A small image captioner, trained from scratch.
Data: trained on photos with spoken descriptions (Open Images, Localized Narratives), 101725 training examples, 19.1 epochs.
Rows from block 4 of the text decoder, named by matrix and row number. Rows with one number belong to one neuron. Each number is 500 + 25 x the weight over its row's rms, rounded and kept within 0 to 999. All counts start at 0. Numbers have three digits each. After the name is the row's rms in percent of the matrix's.
# gate: MLP gate (decoder.blocks.4.mlp.gate.weight, 512x192), inputs 128-191
# fc1: MLP up (decoder.blocks.4.mlp.fc1.weight, 512x192), inputs 128-191
# fc2: MLP down (decoder.blocks.4.mlp.fc2.weight, 192x512, transposed), outputs 128-191
gate.438 102:543507513470492519476495521467484508490491489480497468449480477479500430501517486484490496498494490522487480489521570461509516480496525435469467503507465524503489518472513505483488505414505508
fc1.438 100:487481500530513462510535529516501537522545453528451494502493505447478459490546515486487502463511516513504474519448525492545495470549551481521505460532455480506467504487490504498524494479496532
fc2.438 100:524499474510508463488501477467495486476446491556497486517525499486490501506501517532494513550547524478497480496473456461514501529522470505498561497454536469522513519449507525505466495481467511
gate.439 097:479472498479497503472456512519518480479540486489486530500464501505485470506507473483528528517507497488474492523497503489475480479498515452498512478489490517534493499509491535514501500511502533
fc1.439 098:493516496508513496500445496520539455531444489491470492540517479466496512527519515490486489456500514493551538506530489486516478472472505511503501505504502469490495518485473511522501504532495514
fc2.439 100:494499483506507496468491555453533499489525492478502508480513517503511483486495501538488521529491527518504501512512490468484464490555526515519504467509478511503513524519509493480477502489474475
gate.440 098:536509509489509526511486502509472493528506516461494512530534504457524450531518498463501505505505455451491459527534478510487481504515469519504458494503527529502503528499540488504520456485552505
fc1.440 095:487491480491516462532470513508498493520556515534452555503460548495497500459514450508498467501492489491499540494475496496501521500489454485470513490517527498506528537519513522517496488527510532
fc2.440 098:503433462509499495507473525504491502493479496474514491491503496491516506457492549508532545497517489476504509461503498479501484479510486477516518537497506504521479585456502495526510526474501466
gate.441 101:474535494482490527515442489513496508512501542476512539515511525514568541524510539513482503562541489509449500503490489463515493490457503528537510534501501558459495497486495498494487530444506469
fc1.441 105:454541512499480476497525495476489486490488485544505488455510456513511519497510509469502496474519478496548506521521491504485453511500488467479490515494528509516562513495521473484445476546512492
fc2.441 100:499519534511527492566524501494510454516572489496539498487521538495551512531527488503485500484485498471471447506513497475497570486488468504480504451519500506491468521513511497508534478481483511
gate.442 098:503477535447481528523467504443469544511467449495490547526478491505518478471483548468485480476467496493525525483510458491489503545524501502517480508548522496494496508478467506485489521499506507
fc1.442 102:494483480543473487493477510512483437543549476474545476475474482541526482492493516513494510514492474475478518512490501510520506501516511463499513488501478472510513471499476480450514486516508500
fc2.442 106:540476475486529529494508487522550555503538490541452497492529526513531448513448529480525508492533501505483475503520515529504491488475495505513511492578492509486514479495496547454486495553511547
gate.443 099:505527492500493525518514512526507463493500465518513490487493483493456465477543514511480521549503486523505496528494504500459502534525486562492477492563495480488550502457512510474471453474481546
fc1.443 102:510536504499509521510475506533528505503542475466527508521450489522489537491470533521508532478529525477450521496501495532501485495488500528555505511518505512501539466473501486522468502481535567
fc2.443 107:475528474511506537528532486547523532510508518499510498501458527539442455487499510519507507513484534534508546509488558520506498513490490515490529509515508499441472489542541514478505490533488463
gate.444 101:526545484487497494470457490477518441534493492458491527494500494470529484499488513469498514524486519500509503493503545499466444508517510503473490467521511483558592531512496511512461517473463476
fc1.444 100:531466453454448513485504554474487481471482493493454489480491504471473501467466511488483490503472498488504503489536525480482458466526493489514536488494534519551541486487501503509481535526517520
fc2.444 099:474506487550516500494517499503557522525495477491560469522495516517472535509526484489543485505505474473471489478500510486512542489517518529525499541489480486522493491464523541438485575499456447
gate.445 102:445482476488506467492531498491485471492511493490455508491535514492519503495502512513512499494491479482480493564436510444476479503491483484480485494493517541485483518487499488530511508469488516
fc1.445 100:522504520483449521547512512561505501529494462535517483480488467448523533479503498512518482523492486522521479533529515494513490492479464469515505478482500458496498492466509513523552455534523457
fc2.445 100:465536530471550489481556489453504492492467505502495545526537465491507526533541525510493489492489472522495556504491485479481485468518510478516462525489455527503499528504471452529534498481493478
gate.446 091:499517533490488480503527469479519493518489574479510489522482523483506490539497504472488513469526482498486502453522596504520501474518526494487524516454498486501497442444516493486537515507501513
fc1.446 094:509501519562482510476500540527514527489485528488562501485494518483504491489525508480508492516527493497504570535508488552502547471525420520481507461491498461536519515489505466522484469493517492
fc2.446 099:461504500494457475466508522508501463465463496494498467494453490476506526529516531507481547511531499479500499507508515526543503486480531500491520519523472496521486544534465486488510553519533500
gate.447 098:517489494484491482539471528553498460541477525482510475477537477431493510494463486506491453487507503552533531526479495528519525515451507477517502496510512482501477488475484536541518472498518513
fc1.447 100:524502510505514517470546529531510450476510556464494490479480501489488434439460491485490443514514472485515495449536482502549471541486498515479468503503498477468487483518531481515510462499447520
fc2.447 103:509485432523490490481522481507487510465459488462525517486514486448510523516497536475462502462504520472443489477466536482483495511470518497484502516525547495484505499533475504478475467492499501
gate.448 100:527487546487502539520480489525511474467544487471496491492539505486541478469498525494519499484516531530488487499457505505503514524521480489479504540475527505489535468497496481537489463519499501
fc1.448 099:487465481475498523492520473535500515489555519571484509514452527509491529469520486508516502484488493448509544496528525466535472440535490484491490474524505514490492500483486498452485500491490514
fc2.448 098:488511522497510556524540483476537451507504497507493521492535500485547455532511485483517497483496488503480506493495436490471452503502484544509520501509483479498512522525523461530482505469496480
gate.449 094:501482420476522492451520499538490513536532518457488474524474494468456499491502491510494502499571513517495543520503502494478496473498514532497502542522495482521449504524512535524471516485492506
fc1.449 099:533486507445521510500467507482460505532532528520463486566502514452469518475529520525456512527509486534477510526500532477518498488473481495543497480459487488547501500507505546502519500515500537
fc2.449 090:496530497464531545481509427499487475483449466481515506497516457508480488477494514504517463464459496537486505480488513507516525449502499526477551520540491492504470536520479499520518477528462493
gate.450 098:530506518476522507529483466481494512537471496508503488474481540498491498457520495546483529506493503492532496510508486540494486492506523488508486500512476567519492527518491495476532491523452486
fc1.450 098:508525487532511482509500532542520501543462543478525483484542500497567477487479545522524466477490489515507457528493518553488528517506510486478499510468494480534511483463510504541480531497506502
fc2.450 101:516525510480519503469514518488538500561458528477498468562511492495519503499513476501508505492538469486503521517506472476482518455509505526522546507522544485512498496493488517470499464496482520
gate.451 103:530487506517505521557559429484553472517527502492505496537473493520532486506471488521488491495507509504509452515528468502514472499497533521522486507499521513492509485499509506540521467516545482
fc1.451 108:493479473492504454502465491514490525520506530480531540491501489492518469525553482490498464518467503521521478499470475445496525472520548442472496575469527489470500501518516519467511543523479533
fc2.451 101:490504530464509462511526476478514453478512516457504467499535500523507498518531489495481475539491527517518459514523465522511459528539494481494523419479489481512554510500506546507507510480514520
gate.452 103:526516515490537498483575463527510473504480461488478497493504529474516493491553493479509456525496532470489507494474535474519526499481505490522476467506539515511522514493469542507545455486533476
fc1.452 099:514513488523470540523512461512505490515501515513525492504502482543491499498499501468533499484499537521489494506461487429508506475543453533496481528523534461522492525503448489484455496518480511
fc2.452 099:497494495468498479481495526497506470471488523480473507481489491517478531508500516525530474512497515507531514464507535476484528532531476519491473479547467550523485542474491516509504516511503476
gate.453 099:511494499460488501482469490463533441460505475512509523485493462502495486508487477445503510545452526537486512440488495491473555479486509495480489486530537541490529519486454502542508523509472497
fc1.453 099:448522471537543498539489527444474500496550496496478516513558513487530513473517484451536490448506461504520497515529522545514518503462522469494492524511517499489502493485504445514484519524503496
fc2.453 097:524505514452514483505488493491499461503491435532492483508527488480458466497485511503483509520543466511504530479501487449474488526506505493531515539500488506511492503505503497450472501527511503
gate.454 093:513520492512501485470514513496531545546497491471520494500491506493502482529480532472511547503504517508539496476524470510465483505512523476503514478495510531482548469457478448525495518511475523
fc1.454 098:482489499505484519514493483515491514485548512505518516490482483468519511487510468501490485523513500464505461487498497498483505483497493519502507527511467512482483567502498575481494533489543511
fc2.454 101:433538479468459501518510479504513512517535508483471470471558510509468511548486508510489446451517482512526477496489480475498534496476496512515510515506491473506480520485515540502482506448529485
gate.455 101:505456532471480509507487490534488471509537492497501452496466474520575517529527489490520501501469449512468535562502515519530535516500522510500549476485448502493458524518506583486452489492521512
fc1.455 102:497502526493549495467524519548496512478486491518495513517505573507546481495440497488495451499498541458526516466494488521518510475489535496470439500519489501495543538483531512489495499448518510
fc2.455 108:494540471525477474510535495473521523459524460546465496516507525471529525537451482544491477497470527468541490476511523482507515517462486512496480557504502481529512500487466472551479546497491535
gate.456 098:502483444485461537496525496532485509517502495475463505486473480528511496512512537513488518490524439511502516536493503488464518487511526499503545513505495490511479506495488536460501509545553489
fc1.456 100:533475480499500575524522525485482469522523467518489478537522508507527539544494540500531501469501507504490507488535471471486479520515484542460517528458473542517514548503487465482493494513477515
fc2.456 105:507492485464480468510465557468516497530525492450496493525483447503516543527504490471459457467486496504521539514501518514511511452461475509473523513523482504494542565547532511498513518508478457
gate.457 099:506499533494506502523506481478495465493512499515482458497467502470431486480484505471528471487488489522463524495540483470494525512495520506517472532512518471492503469491524477495474492523486461
fc1.457 102:515504451539526519500474536532495491513518467498553490511462494471492513523499526465502493499467523491522487503511499445505458524443482502500542503525476482470485542505483442463501494439436472
fc2.457 101:512529503505496471471503480484486527492472541512484518503470534496473531507486528498504519495465486467481486519452509520528550511516550515556470503519529519534502501502461493543501497556527499
gate.458 103:473461469539458491517516494543470476508553524521501492530463455484540501521512511491527494494486500499480466480498532447470517505468506495501530482500472505460515519498508487485476428450516474
fc1.458 100:484551519457484479463496527455583515474513481488483491524507520502542508482479519512501496530477512493534452495513507499501508522490507502481471476478495475474471512503464505476522502533481516
fc2.458 103:485463519500516515469490509481491486475514465496489465466477475504464514503528473509523457554499490495491440465466539501470483524531536507524505521510482494522545469570495465505531512487470495
gate.459 102:485495518475496525495536503501498516517468502508491508473458512511486510490485500534509481511543503484473531488556503408483530471484449518481530502496491493455520483513518504544485508524489529
fc1.459 106:481550504533565511471504486475490482518506500491490504486543483487457512509553489502515493498455508516512495524491493490534493496503505541527487467505503505461495531487513488473490502452463482
fc2.459 108:526504474498544520470503501515509528536510453543494475503521503539523531500550502470518474472486506491533510514493511531506456543499532498512500512479483530487469554520466501519465507494512471
gate.460 100:506498491515463534513502513493501474520503502516530525474477489508541472514461491518502507489450507541531492511461475509497436473517503519491501473517522465497497496458509536537501502492485538
fc1.460 102:473524476487508511519491539518462501488540512515494519519468500527461505495481489513524551518509492494507491519527555516526478503481519498471472508509485480560495498498492490514465512533460507
fc2.460 108:457543504519522460453523498482484498472496476503530499473519455533503466517485504485516520468528450500530514473489516529499500489507460509483495509473550517516491524458494498419545492519467457
gate.461 100:469469480443485495497494491501495513535483505486523495530472516557485507496492456512528555508528556475477459478489482528524534504471497521467495534536466551518470474461487488502493526510427531
fc1.461 103:495507519478534474494553527505497460506470476501526488517532522488479498490535475478511564522496526519505515478546465473534460530465516528510470516533511468500527480518488514476494504509492491
fc2.461 101:506509503525485518478509485501521501439502473511454523482450500547497485471450500480569488507530489470491496549494486550491474482525460498467505500510487457513548498507501487515464498462501501
gate.462 099:500497500487475527499487512473507487519479498490499499453522482534466513521487517509543497453541491497526543428466509551518448508477531486514465523496445510476501490494513530488487456496491467
fc1.462 093:457503519516526485520481550496457509532468498500478476466541524526511452526502483507505505497503483475498492473511502474526508453477532513523477529501466487494513560505516548507443489458460473
fc2.462 097:522499491502534461470512505473496494481490496460447575522475487482544519492497521529455500491491539498501489530492526486475565524509448476519500480515471518476497521461513463478525484544524529
gate.463 104:466487491521507509496460449512513496526506517520504475513536503540472491522480490533477512480506518529522530493498488493531445450540492519501515530509495445502435512509514537460483503490482526
fc1.463 102:520520489537510525472484521517463490445500524475524460462465499541485490482505495505488494467502499475483500470571500543467491480486515505495483536514468460441455495494496482472511514486524479
fc2.463 100:464484517488522505447491479528513527482525490499488518566493462480547493490496458484505493524547432488487523510527480468517525472530516505493540518499567492492523505520515517507510521513535489
gate.464 101:494500510518488481503476523483457486495472539454535499443492481523515456536519516543539558507491498515521525517515503430497513494495519496485518491507522461453542480497533513508511533462471452
fc1.464 100:521542548496510522496473486508519492508430502475523527533486532528508529500534450522465503491439489496486483496542505543494529513475486488477508491513533499514484487484522487424517497491492532
fc2.464 101:505510505487489501466476485470480477498494514504531494474488559520509543467482503521536478452499517492503509515507499519511499524502489551480486471502509525432478458568526500515510515502474465
gate.465 094:535527528465516477511490456493477525511469482527424497504464502508455505463529492491479483488466506499471489533470519515479468533479506487534537493505528507490467503486510520492498545471482524
fc1.465 095:455467520501492522505520560541532513490526442490565508491495552479468437486501546525477542476498503493506485496506480508492465519512518460458477523476529558508493486498502495520501533538467495
fc2.465 100:496492506509516491519512508505521500480505519534480480470479504544483528486500517486478522495482476462501492518540477434509453531531479498462474495505509499519475464529547518523475524456474475
gate.466 101:502526528497485488517485497513509475538524487459518463486482503537515515476517503569527490506493510437508512489510458507488512502481526517491516528450520520492496520488530532490525485520485445
fc1.466 102:491472481520489509526430468495492491505488496473468455501461491475492502489565490509491521491502513495468495510488504491501471486491515530523506489448506497505491497526482484487552500507461455
fc2.466 094:491498523530562501497506482493455505492514523488500509519481492547474528490483521468476472473488512468488498473539534502515510501491486480489437478503490468478526494497509523488501521445521506
gate.467 098:501536506525503503526529485501482496479491509461521480498456484503466520469557524466515480510467493506473492499495510487524475491529499526511456484494479505503539501522568501519503497487514498
fc1.467 097:471533517479537495526479505522529474522520478461480543518519523481496481542527514475480479471557486532484510456512526490485503475500508515489471539489501512519545530486491484541488515500510477
fc2.467 100:509513507484500533534522487555518432505469526539512528522469470507490470511492515424530527452526496529524484484516509490489500475504502515502491537501520532535459507470467499474470545521502525
gate.468 098:543497499522495496482520495518470513529479504495538474486479462450501492523493502486521487533523472437452555500488531486499472512489447483503491503475479516474517464491454475475476461499468482
fc1.468 104:548499481486528500480508511492511497482530469485467480505519532540506512506467506477508500495492474470586501525447470512504496516499461488512504510523518535523525457487488478489528492564483516
fc2.468 100:506479474544471492517555525522484502514465516459502475469490515478451534515518487539491475499472513526436545481498430521495517483509513467477465492467481504510525561521489519520472488477483483
gate.469 096:501538511510481492474484474517524505523529524498530498496469551514471466508467532524483486458530500522506543524478497504502481473502496526495520499544495528491530471498532471537491539453520493
fc1.469 101:495502470518463445483476525481510485503504484536490469522490498523474442527491492469484537517516475515525470522525512511498487495509498496478556518489507522513513512509457555502550483476517521
fc2.469 103:485467498487519539441512496485529461486452511503516469543484504534508528521501468492510489532520506539534489537533498461545462495494516508478532491539548506467509484472495485487465505498523511
gate.470 098:514514412483467544474481494465523545496504511527525504498506510515459522480559505498509482514475500513519527493512439478507502492512521503482518520516513518499483482485528506496482506507513540
fc1.470 104:535505480499452495515487465488496498496506484494519531484522521513515468513489519519455534468552498490542482517558479492451466488519475464506501480514487473505480492501521507509504451476540499
fc2.470 096:451508497501512474503486518495478442529501520506511498506511503514501522488494461474499524520502465503518469470456477501486509540509491488466488470521487562505457497516495478526476532493481498
gate.471 094:516479513504510514523534550509524500474481481488484475517491507484496497525507492454530480484559524522510492518550469508479543503495502505521561499497480539498484489481521530495479518536455475
fc1.471 106:520489519531516479536485427547476489519485501468512490479485505465503495530510529549501493522496485508521497473513537490513480510516458467506479510504481484541519457508470506483446485491510493
fc2.471 100:568474500496493476454502518522524513468481478544485517481538474487534484538530474499499489488504503504456448489558530475493472532537535501540513522466500483485485500495550463466543512470515520
gate.472 102:459452501480516485503485498490479491500507529515453489512534498492524554439477512547495460538514515523482511475500516466517514465487464538506468511503516508481501467490489500502498513474489486
fc1.472 097:520476466527494496510511537482482528484496525502483486481487530490516518518481507503515495502517483507443487509478435510491490501477534557520487511531503474483521446527450459471512467461486540
fc2.472 098:517523517533503492478532543511569470488514494493514504552520471489522507543492467502524518478485481532512517504479545468482483500501504467558485466496491518499519525485489548564470533499506506
gate.473 096:499468425507460496504468557504497488563475486460487520514507496434484513512449485508529497484521485504497501525538514498520475529519508479471527494516483502504502487512521511537502483484484520
fc1.473 095:545518480496486496478506505509474501479445529478496481511508483516492490470521467499480499502540527475513515523477481493520517490489507477497487516551469467517445507517450486487497521531534478
fc2.473 100:522528525488503517510505518485480419506445463493506531505485518484491499496457493497538497501451527475462482499504539517501500480461456542445497501494479499474495495506518513464488489543462513
gate.474 100:518521526555512519528509484520535517458478499524524490502519515458492501529453481511554514542489506505478481571529443493495509498482497507485473525485493465460500540495553496523518482514515510
fc1.474 095:496527563538470506487494455520499505477546520485486499487495507500512471481468451497499497524528522507477479512509537560470434511524478501476494503495521476523478482499457509511488504456523494
fc2.474 101:452480459510491529510516509530495478485482462508533543486521513523475519516493556511481489488486517509480501462464522494544500495467530454486500487519505497543497493500529490447497482543480504
gate.475 101:536510463563492515516479523526519520510469528493521531516477515469496518496475506496491503512538557471465489494520466510505533484503486519485437488462498512534528471510522491525479533491466472
fc1.475 093:501517483514462483527530485498475510468516530553511515533507474504483498476507475495506531529507460526488498504472468548550466497446486491495537480470431541532495542544489500488496507496531500
fc2.475 102:489473470506478540503478530475491486478479522495516505470483478497499551436474529547487513478463494527514512534516532557501520495503423517485517457515537485483503507467502461481464495441457510
gate.476 101:504504505477481473455456460499486515496494520528497489470468507509491508524462493510439453524506546534539542518530497501461479506503494462510538485477462541526453551492523524463532497517568479
fc1.476 103:490507515493490502501571514485488439500506538496470503504522474511515466527448462507492467525515527510463446499481497526515495487502454475513544509499489459465519506526470483478486507498493510
fc2.476 103:547477420479527474516525532489517507496481478464479539509478522438516534472498465494521513499471483424501508521462511475518491444489487538505477469488534485510530495526523481477521511512443536
gate.477 090:481441519488487481469443488481528486520537507493481505484482489502479497486463458556518514519505502473494534451539483483496509474527536518515522532519529489535511508503506510497535504538527511
fc1.477 094:546488545472457527508525504508511472518542513434502485510492494487532475532526495509547471488505488475575522518538552498522498495519472506478489490442506477514472492495516479438493549524496532
fc2.477 097:469474499493533506495508493495484477491511504523541507486489515501499525503497541483515471536490480513491489488470469529502516473500497507445550479511502515537545511464491543532527499528532499
gate.478 100:489505510497487529500466522526511494471508531513519497493503496462487513485547522472534485487513517490526520507528496519511528510494507475505475531508465508527503546498481529519478426537503479
fc1.478 094:476520465510473494498526474526529487521477524478494507509529480486505503508491521451522455541506537481508529496530493501493497494495422468519475500443498450511520482540463450558491480538469521
fc2.478 100:513475487553487459494464487466475485542484504494500532554519498518508470521503495462488528446492498506511500456459528498475479506498512480486499462465469473491486466457491512505562526467546490
gate.479 092:523532495478553543513448511504493515484468446491505526538483522472496467528536500533496520476525491474508517477473508469495474523508464520503460479520482544519465505509527486499431468495454548
fc1.479 093:502467506465492543498519545461514519467450541509487520449485525508511541481529525500507519558534515497505500525534456498488488499481555536487507513484526497481497526496444505535470525504487522
fc2.479 102:487528533486536461446485504468493495480482515485538520493516497538488468474503540494476472512509496497549478492471473505522467463513477521519505479491536512492516458449474510470465489520493562
gate.480 102:480474468493480507464494492496487502503488538480514470484541510538539474547487499499491476480486533462526495480509479518506472505487456518524499484496494501487513450511520528527496476480525482
fc1.480 102:505531510429497516512483470509534525535505452532468460465488475528506494492483520450496497527521478517498502489521514534454500500465540521502474524496486460480551496443486480450469522485500565
fc2.480 099:513546528492484469516527488541498529465445534502481502521504463485515487485446496504516526530513495503525512511523498485511481529569495483489485550489501503515472481551460540488545528520521468
gate.481 100:494478495479521520493472469481450562509495504490550507490473520540536490496476501499499509494545452532528554469491509510478526502514515496484526513518520465527489505536466504463476507486554515
fc1.481 098:521462532498525501484468501516503507519468494521538464501483451500474467478521519518506443527498508541511510488508506514500514527472500470494533469467485527500482496512549470512531538529493528
fc2.481 100:521508495492502491487523503520501533459504500515455522449456523531487506510491493479508495518526498529493519509491479502501544494568533494533462466511477499530497492507446487482485492532454492
gate.482 093:477494489478508556453505463485490485502488462506502529500500492513480493474493496495473521474491489525494482517519461458569497482514470487510497527502491440487528505508483531478476469446520521
fc1.482 095:478460544479458492496504530472517486475471488511466477464524506474493476469482520544494486505536516487497476526504475519500501474535523564475470527535490476479514500484477509538500492489497556
fc2.482 099:526492516517463526475507512477554532519520506499481524531516529466515511497537507497518521536511510465488528511489484516470492489521512512459515522511475520475471498558526511533517473491469462
gate.483 095:486503483503509497442491487498555517518502486493464480516463521517479520505467502534488491458496536497473470532518405466512535470498460487517487516540496474494470476501495478484526525499501506
fc1.483 095:489540512508467478462539487555536546501509487505468506478504418461499495501503490497487551527502467511533562505508493473525498500488510512506480516522507464505477515495473494478503530426489508
fc2.483 100:494499498462542442533479499478499472512494523444468501491454545512504473479523514524544517498509496522534447524520529466505490475495495476473502497487486498481545505511478519474469499499463520
gate.484 105:522496548498521482494512502503524460531504534528491517451519538541483492503474495495499485492511504497519492527501486533496455530517507547503561561479478471495501519484494514512452472488523533
fc1.484 107:564523486511474513542486539509464502468495471486508510499550544486534516504490489488490502501502507472483514489521509496482494501517501488481527468486479459481489493504543475468493514514488529
fc2.484 101:527488491479537461514476505482487564539481500494492449544497474484472468521494500521528513482509472528567478486513485528522486499487539476504511529484531517431515507527494561488521478535516493
gate.485 099:466468430521528526518508487490556500547494489479514481509486524449488530481476452506457528487548539511492523495527443490509494472515505512495512470494531500496473517505485533474481470513515500
fc1.485 099:505497482523537481519478492515469532499490512504478486473482514476502489486510488485522445511510541466445483479493476517493485475517551505509560511474474516473508508508552517534504514550504531
fc2.485 095:532492493529475479513528518493514533466546497491528502496515508482480503491518499436526520496489469483494484567488546505463475497503482505512512503516480508522519509512507494493530497525458505
gate.486 100:542520501484448476543498485482503499530459465523536512497471519473532521521492474500480488527509482478527451525486521491503503533493539474487503504462485483516495482507523486503501425486526507
fc1.486 093:484533496497478468470439520460512489506488442458534491458460494531492485496479476503502472514505478514471483522535504527544495489487514532463512470520496501490497454500487503531512524465506494
fc2.486 092:497479477497467479485512484548459509476486519469504485481546512493504498491483518517526484486483508492516470457505466494451506501517502510500493490548527502491473562523486486469474513498515539
gate.487 108:464521491472489464500491492494509530484537512516488501563558475506490529508519570531480500476506502478515501503502516481517559471469465509496449495545481475492534485496515512437525512501485517
fc1.487 101:501503514488474494553466505568509488553511509490537505523492488504498540496509542555446551458504477450513517465504495489494513493487497508481499462520496436481445525475518502501496514514510523
fc2.487 103:538536540487525533518492506523495439524459513505510471525466461480485496492499514488498504499494526482488457547527503494504465489491454484502520493513506472508497513533479521541502492460503483
gate.488 099:531492482462482573520516490488471478458461473458530473496489470549486472466500519502541533539489525520542536524498509455507535553498506477525496506458437519490507533523454508507500487515486510
fc1.488 100:505467490493477515532467495505513502521496534533491491491481479457442477515480484520501510554531531483470469535512523511494497455509554515505520543518490524492484502502510468509480493553504497
fc2.488 101:510506485489516520517468529479501504524498465522508508532510476450488488499504502517503508547514467510511508481532496471511528498551527489497507491514494503519486509487550472467501502469500490
gate.489 099:496516534478453524447503485505498516502478497507519501469518490513544509531522522560502507514517496507509499463496520489535507507463498464520498434440467491505490489484477448504557441502517502
fc1.489 105:475518513474460475552519499498495510479496505500520499522517502543482573493521537469526451505497538496542514493501487529481514495462465566519484522513487475496484517529482509511489512509472466
fc2.489 106:483537502441548510542520481497479534444494466538506467480542521480532468525489530478495495500493516469501467534514503501508480531520496447514484533494495508489506508551505498490530514493520519
gate.490 101:454521488533546505520497531495529471512517487525475500469513489517485481489546491514489471484504490500492508551465512461492511535457462481542481468488549494505467519512484510507502499505446523
fc1.490 098:506521502527557491516468498552489459502521535464487494507464486512513524514466501525531521493488510457483496520499524492507514520503473510497490555510518499487492492498503472507486522484457543
fc2.490 103:535491494522528515512495524502477467555504495499526497512499480535486531453517472511531489489520510507488519550506547531532471493480464496517499509456498487502540484508479502452489518467496502
gate.491 095:502504478479491480510520516466439460507511496511526494504514488490462552515534500494506503475501511501503489498484513535496477485518511472518522505473491530445495494519538506475484486469511479
fc1.491 096:494518546526455480450495523500486508475483503474526515492529501487492522496484517453524474515522478522474498535521542474476524499533505512505496517475514537516453494486544483502544438508559431
fc2.491 096:497550483464500481530512505479517451495491499471493533513483473525462505516475499473494506532525533522516533521491511567507529480504473510447517498545501509556543532489522487538458531515479539
gate.492 101:456509499492489493489500523492446483509467526459519522512511522503520524492519525498530559538471481514491418534491474505517477497491500507498486485460520585499514480506559542532494505524472447
fc1.492 094:440479485478508499511507476524476520535500483528504536567526518526513516519465467490501473521467492486512489465515479515457501547497512478528523505541466445484498560496481479524508518508503532
fc2.492 102:520523483465490518510563505483466509457479519472522450567524498501519525505504504494539501577510488470518510545506462484478526492523535498481502524550489542490480523491490507532514518552503490
gate.493 098:485509492485524538490488573499475524535498507529474476511450525494484512505461540469471454493463505458527488498486490477492471473483493516509533502506487483493514476480503477469482503455468505
fc1.493 098:473480515510526530496471527492456457542504503479519540502508465550506513490505505479468492507510490496479476480479481529485539508518496504473549533449530511493506548519450512501470512443521514
fc2.493 098:501473502454488515488530531488503532525539548545463467482505477496535496526513556534478496497499499500517498517474494495517493461473544529462527444497500518539496478511523466537480522521475447
gate.494 101:505470522477475484526519462515570487472482511463465499522501504489501494497478486513504517507514509482478482513530502526566475532483507543507506513555473510435550457489509539506533471500511539
fc1.494 102:515474508469532495503437508514523502488510496509495489484501518480543516517542554487508498468493500547509519502463491478523448570522458532506487478515487505528524496509520458517497520474508487
fc2.494 099:504500469506502531543524483517504485519502531564477525515509477511479511474494490509483468516503540486514478501511488511509551503479484502524503508453537454464509496521474507488443540466484491
gate.495 096:466459501504545533531499496481493531499489474435503517525549553516461531441531525498552506509498499498521519459471474507481506518519536515518463489471507511489500515504488512537492455495483509
fc1.495 101:497488504493449477484528494498503477520491527508523505482512428522440505504516493472496526479480550484550508555516504509505496499477515506499508453484477489481521515496476487495466447514456566
fc2.495 094:524507483505512514478471485483487521513511454521465493473508544528534474485482506536519504514523480500421482501511529487482525506473515498457477472502515495484479539551515508513500507523508470
gate.496 096:516485453471528487476511521521491484510486497499490505490500495487515504474505463499540537496509530508555478472504487494516513479470508529527486501456461524506492508510514454523505482509480514
fc1.496 096:547469542494506499514444480503472470459475517495507476520519501498473502511498464471497523499531570526514477530451465499476518523479482510492538552542474502465523482511487485505482494537530544
fc2.496 100:529463523522508499487484482508516455453502460507491438512525527523492482482517493525502505495506520441463496504496504518499518481516478498582474519517495449497452519469526503456478538501512452
gate.497 098:511493488513461548463498531485519490488533488512552496498478459482506495444538518532505542510507453506535489540507495455496489494494474490461517476497500517500471482510489479526534504557509508
fc1.497 105:488486525484471479482469488506522485509530480498499521542530458497492492453479483492528477494512530498508497565510535530473493452537495491491489516489476516481493500444486520528520542509494469
fc2.497 102:472457478496494504523496496516494493496476496511511480470509524492506507534530487495540523532439482485456453535479509474485498476490502508553505567472533458468469535535534486493475455486484503
gate.498 095:522490541471513513510478519502471503505521498463531543517546490472490524492474509502505489473505557473504457534524431511515520537539525502484474492535468492490490502499472458540463511490495465
fc1.498 098:467532530488536469472470483524530502488446487487526483474505504507516461553491512440541474511523496524500488499486525499488515509496429506499495477481517520453507547517542496503499478490444508
fc2.498 099:519506535523513457479496470552577532513516515497468521470514508504457549475511482483527490519518512468514540467519483520481489502514514507512502523534491446458506478510494484492481451464484497
gate.499 097:512515534471527513529540441521508536534523492493487476493506516500518530490502485500485472526500491511504504474509468491508506507492472483483505498526474515529485484489508530548500529540490517
fc1.499 106:513463481538474474551478482530522466450489468524527506530503492467485505534537469514530494540445516522542473498519466476500484497518511465541475490479496498503446518485539505526513474468473474
fc2.499 103:518514488513543519505504460495486534472507496490506487443492474505486470526479504493499484495532490463504541479541489514543479479482465482510498502481470495506479489548515515460505476493513499
gate.500 099:497511510519522440515519511515486527518497519508535479479452524484500479495505461491472483496478485462513520507494504519511514494501525528545457487497494491532454479496448535526494505513521545
fc1.500 101:467502504487512520513514482473509524472560492456489462486475485492473526536510474491506499526468515523515523515484523513489465505465507486527539491505532466532517524477531474450480469519504497
fc2.500 101:472484488516462481549512520498519490510474502532476527474529506514540498465466511474481524526530469518530474458486489476505519530468512473482488485476537478488507487462471491550528513490506530
gate.501 098:492498495491500484502509513475448502533525536437470485533546533532465524533505508508511499483489533518507456508528464514502535476502480501535479483488514493507547518505498494466518502514492550
fc1.501 095:478474477543515476514534497521474499467505526509437552509513531479519508477494529460503510514490528541520540485517481531500522517538481509500498520484508521461526470505529519496496488491482542
fc2.501 099:508502529459449479507486476522515457503531501483492537475503568494479450510499536505487479493536495488496508532495502493517530463505476520527520474520463496493518496531510466509482484522487517
gate.502 094:470543483528505485514504503527484508566533477486531530457498498519472552508548514511503484524482472508513512532470515461494470505480552464510514519483546511478504512476496493474500567513474474
fc1.502 092:494476514555469530463512473510538489496475484517466523478489495471480513484506506557500484505488477493528477501484483469435510493471480491518531536572520455505520525465499490509484543489459481
fc2.502 098:503504494491483485474502495482516507515488527465492464476511506533518470498508518553517502541507535486480485526463501545520520510495481518494515498483441452477473521495455485482491455526505549